From a checkpoint of a small audio frame classifier.
Model: 6.96M parameters, arch conformer, activation gelu, layers 12, width 160.
Training: soap at rate 0.0029, 3400 steps, batches of 64, held-out accuracy 99%.
Data: 39062 training examples, 5.6 epochs.
Rows from block 3, named by matrix and row number. Each number is 128 + 24 x the weight over the matrix's rms, rounded and kept within 0 to 255. All counts start at 0. Numbers have three digits each.
# fc2: first MLP down (model.blocks.3.ff1.fc2.weight, 160x640), inputs 256-319
fc2.2:112095111106125136120106140131137117109136102152102079119176136090136134134112154133134161147089156167114120099150097131121084119102160087143104143120145089151124090140124173123130149112122126
fc2.3:127134114117090124137123140116116138164076134115172154109142139126142081146158086149124133164153130170108127113092146147128096162132097122118148091102124138149146127136148141070130104143167098
fc2.4:126120150093110125126099113119154124124073125112123117162114116108155101126149149157101103163130133122087090120121103102166156142125176108157135114132122069148116155134155101093123164117163099
fc2.5:126113119160132123112109143126165131116136128123155095118130102116134150136143106142176133110138113109115126145149134093122091102140150132127177147179156126078135098137129115130157160147091179
fc2.6:126120147116128143148113157150091114107104165114126123101165145157124136116139123176126109140167122089168148127099124172149156114142180155142131122136176108066142160143145122081121105114121123
fc2.7:162129078185110118151142122142100120145088138091132134155150154153094150141075105088103132109141130086078117163121133162154147115162114148136133129116135121105153211116117135099110135124113142
fc2.8:128121126123134156105145157163135161129138149072135121153100136141172108101171153095122164129154104114111120108156102188125160152131102147142155072126118134119180145171136122110132114122117145
fc2.9:080105140165100139151158091121085114118129122126158154185094133129117104167115137117120117102138134185126131080091093131118135137121131117132128131097122135129140092131115174191133129127138149
fc2.10:105139103152089177143145094103130107151125112123159116116075149133084138090111085149091126114106137118157149156054110128083119171127115107109121124126115127114097155112100128112059070135128118
fc2.11:119127151144118096084151134108151115100190164113114094118099125117159117125153109134129128138139145155100118134135174129072152106151136132133108128167157105107139130098128168113082149175126158
fc2.12:139165091134123125129129155122144168117122096180079131113151049095133162121120204088129097107095139152130163126153120109135103091075180110124102115149105086152105120101107174132117165136120131
fc2.13:125137128186137146131144158181139150132129140138115112127124158137112188115152092122107098086129128116134145110153141105134139133110161156105121107127140165119125158136144108138121155126129162
fc2.14:140159166124109145085161160108134162105157152098148107143127138101161111147096160159106110073114104148103153090164123108128087094104158149102148076131145102165123091041129152151120154117110085
fc2.15:137121077146129140134164124138106101124129137140158119151155151126123118153167105116125124140124129120183123111135131121123145167138158145100115162149122132115138125134141108163128105171160145
fc2.16:133130122139082126117098146122144113122152156157144169150107135153142100128111143126119096112112128139174137127145132098134118099184091142168131145114137156157111138134171101098133123124094091
fc2.17:098121135139161145120128121101142141126121104116096117127164115131148148099137123133173141169073166161162136131130127180114148094126117100163101180119164076101136159154109103121163131167113168
fc2.18:128127174099142162120154152135148139093113131115137137118098130169116134101113175138138115133127155124157111142079120083174119156119092106154099117142184114120161181086077109119129132088121147
fc2.19:130116124110143115162116089142146109145162113132176133150090089138143107128130136094164202120112117116107173123154130142143136138120136146110148164113108106117112133149112138162154116115144135
fc2.20:081164131136122131118107136135104115135121127139115115131130142100129103125112105128123092138162114150163136130109145127105119149116090146111147135140131140140147141143124118099147147104147136
fc2.21:109113129107134139133161154144138130110142124125148129089154157105101089138185105110135192139100138153177131116115157143118136100132121139174101129093198130136136089098106144141122112136149129
fc2.22:140141138137124146091130124133117135127140125110151180121099100162121112120147134128115123085119141163174161055162136133146107137133153084164143127106103152165192112148111143127100162111135163
fc2.23:133113170141162186139141134139129152175110134113090106146122136125112111168125107137154088091169171094110182147116146161136110123123124138122163170163122163109146148151159096149116099127159136
fc2.24:091138109099122105116156113152092093134149140128159129124130152097133084145098122143135136148147108085109158100165138148128111139116095124157129105116100142122132111124131143127102134119112093
fc2.25:134117139147170150112127116132152122095139140133128120079130136127157128104147109111127173170157111114140121119100153064120140106176148098112100119080130115064095166171141141134106122143105119
fc2.26:148117113120134119135146098133141146155137036158103126105149153117149200111120176118122126130111127116096080127141102157123180172134160155111141146150122166126098094105140096077125102110093109
fc2.27:178100104186148110148175068141154128109153129159185121119083108127127111121125148112114101121097120163148129158162116158148151147138085135124140123089169131147139117170155102109075121144142137
fc2.28:122114104133125102117144136099150117081142153159135126148106117095114111166155120130083112157077119058115147127131135111088119079131105113166121105144138166143091118112125133167123113145132117
fc2.29:129114141130125141087122108131110165137120114145126099064131190086165119141161132106129158165136135142128149105150134149107160136109108098148140168094146103192124127121175138100166117105156135
fc2.30:107142160132124123119148170126132129089137098162097180157098114148122088115152112126141122115101140128133108127095107149137137127143117105115114130136099103133146113126126120113149147091126155
fc2.31:143135102121098133085122129134133137171129071136150111112154127095141116111142167161145128131132170131097143161124130121135158130146114145107111118142151123138116161136095118112133079103102092
fc2.32:150152124122126124123112119139089132114143123107133125130125142143107206112159123141133130133143070138110113144130131109113138138131102104146113149124152136113125124148133122152108149146137104
fc2.33:117098115133142121113128132112079128137128090090140153133132153088103146135161134118112148109127144157077120131141127137154150120128127147093120144138178125108126113101109111108139141141147105
fc2.34:107114134132107154101118161139141127122182102147147162084165126165169110125138092084140104111155094142102148170153136127132116177079161128112139138127138091116119120139128163128117104127117124
fc2.35:187155115170118154143115134154125138117148121119122145143117135142086131138151119086122119126139126141108154139123134096104147124125145144108110129144133125109121137114163128158124112135126099
fc2.36:107115101169159150143106127134125139108111109137143119164136110106098135130113131137105122115101121115138148114094132159153101129127141143113126138178127097105113109105127164112136124104126129
fc2.37:141142116096120133153134097149117121137139110131141128102133157102167106120083114118152124106089145170088103118103146124130153138153104066125130138122136124123118136153123131114135131162131086
fc2.38:084102097133151106116126144124153134106181126127117137144103125167129137185143138135121128117132129127102145130121138125118125135145138138140123135130126151081084135094130155172144117130116098
fc2.39:141152150137114106110103105130170127080109137147191154148115150123123165189152158164130161147131159147098154094119162128141165144142141110109120183106125166140121139159131128171133139142123134
fc2.40:135161142090141127128132104129103149093115117140099103129137115142150084134091147110111103147128100186129101082130115107124099108131099132170139113125158129113162140169099112111113116170125147
fc2.41:126151109133139165096111178143090115155106136114127122137153144133117191124100139155139147142141132106125110128098093146156180144101122171142096122083130139138158097137144149141098153099141133
fc2.42:153128132077161149113097124142124115105139141081125134153145124108171124107142131118160097111127142080101134133119135098164088146110097104099187168114105140153156145094114146169132177127139107
fc2.43:115136139105133198079098133118122115107088127117120107156109122118169150130123158132089141138196149134163147121141133117158117097125135150142140146120099113139124116122178109100131181109090114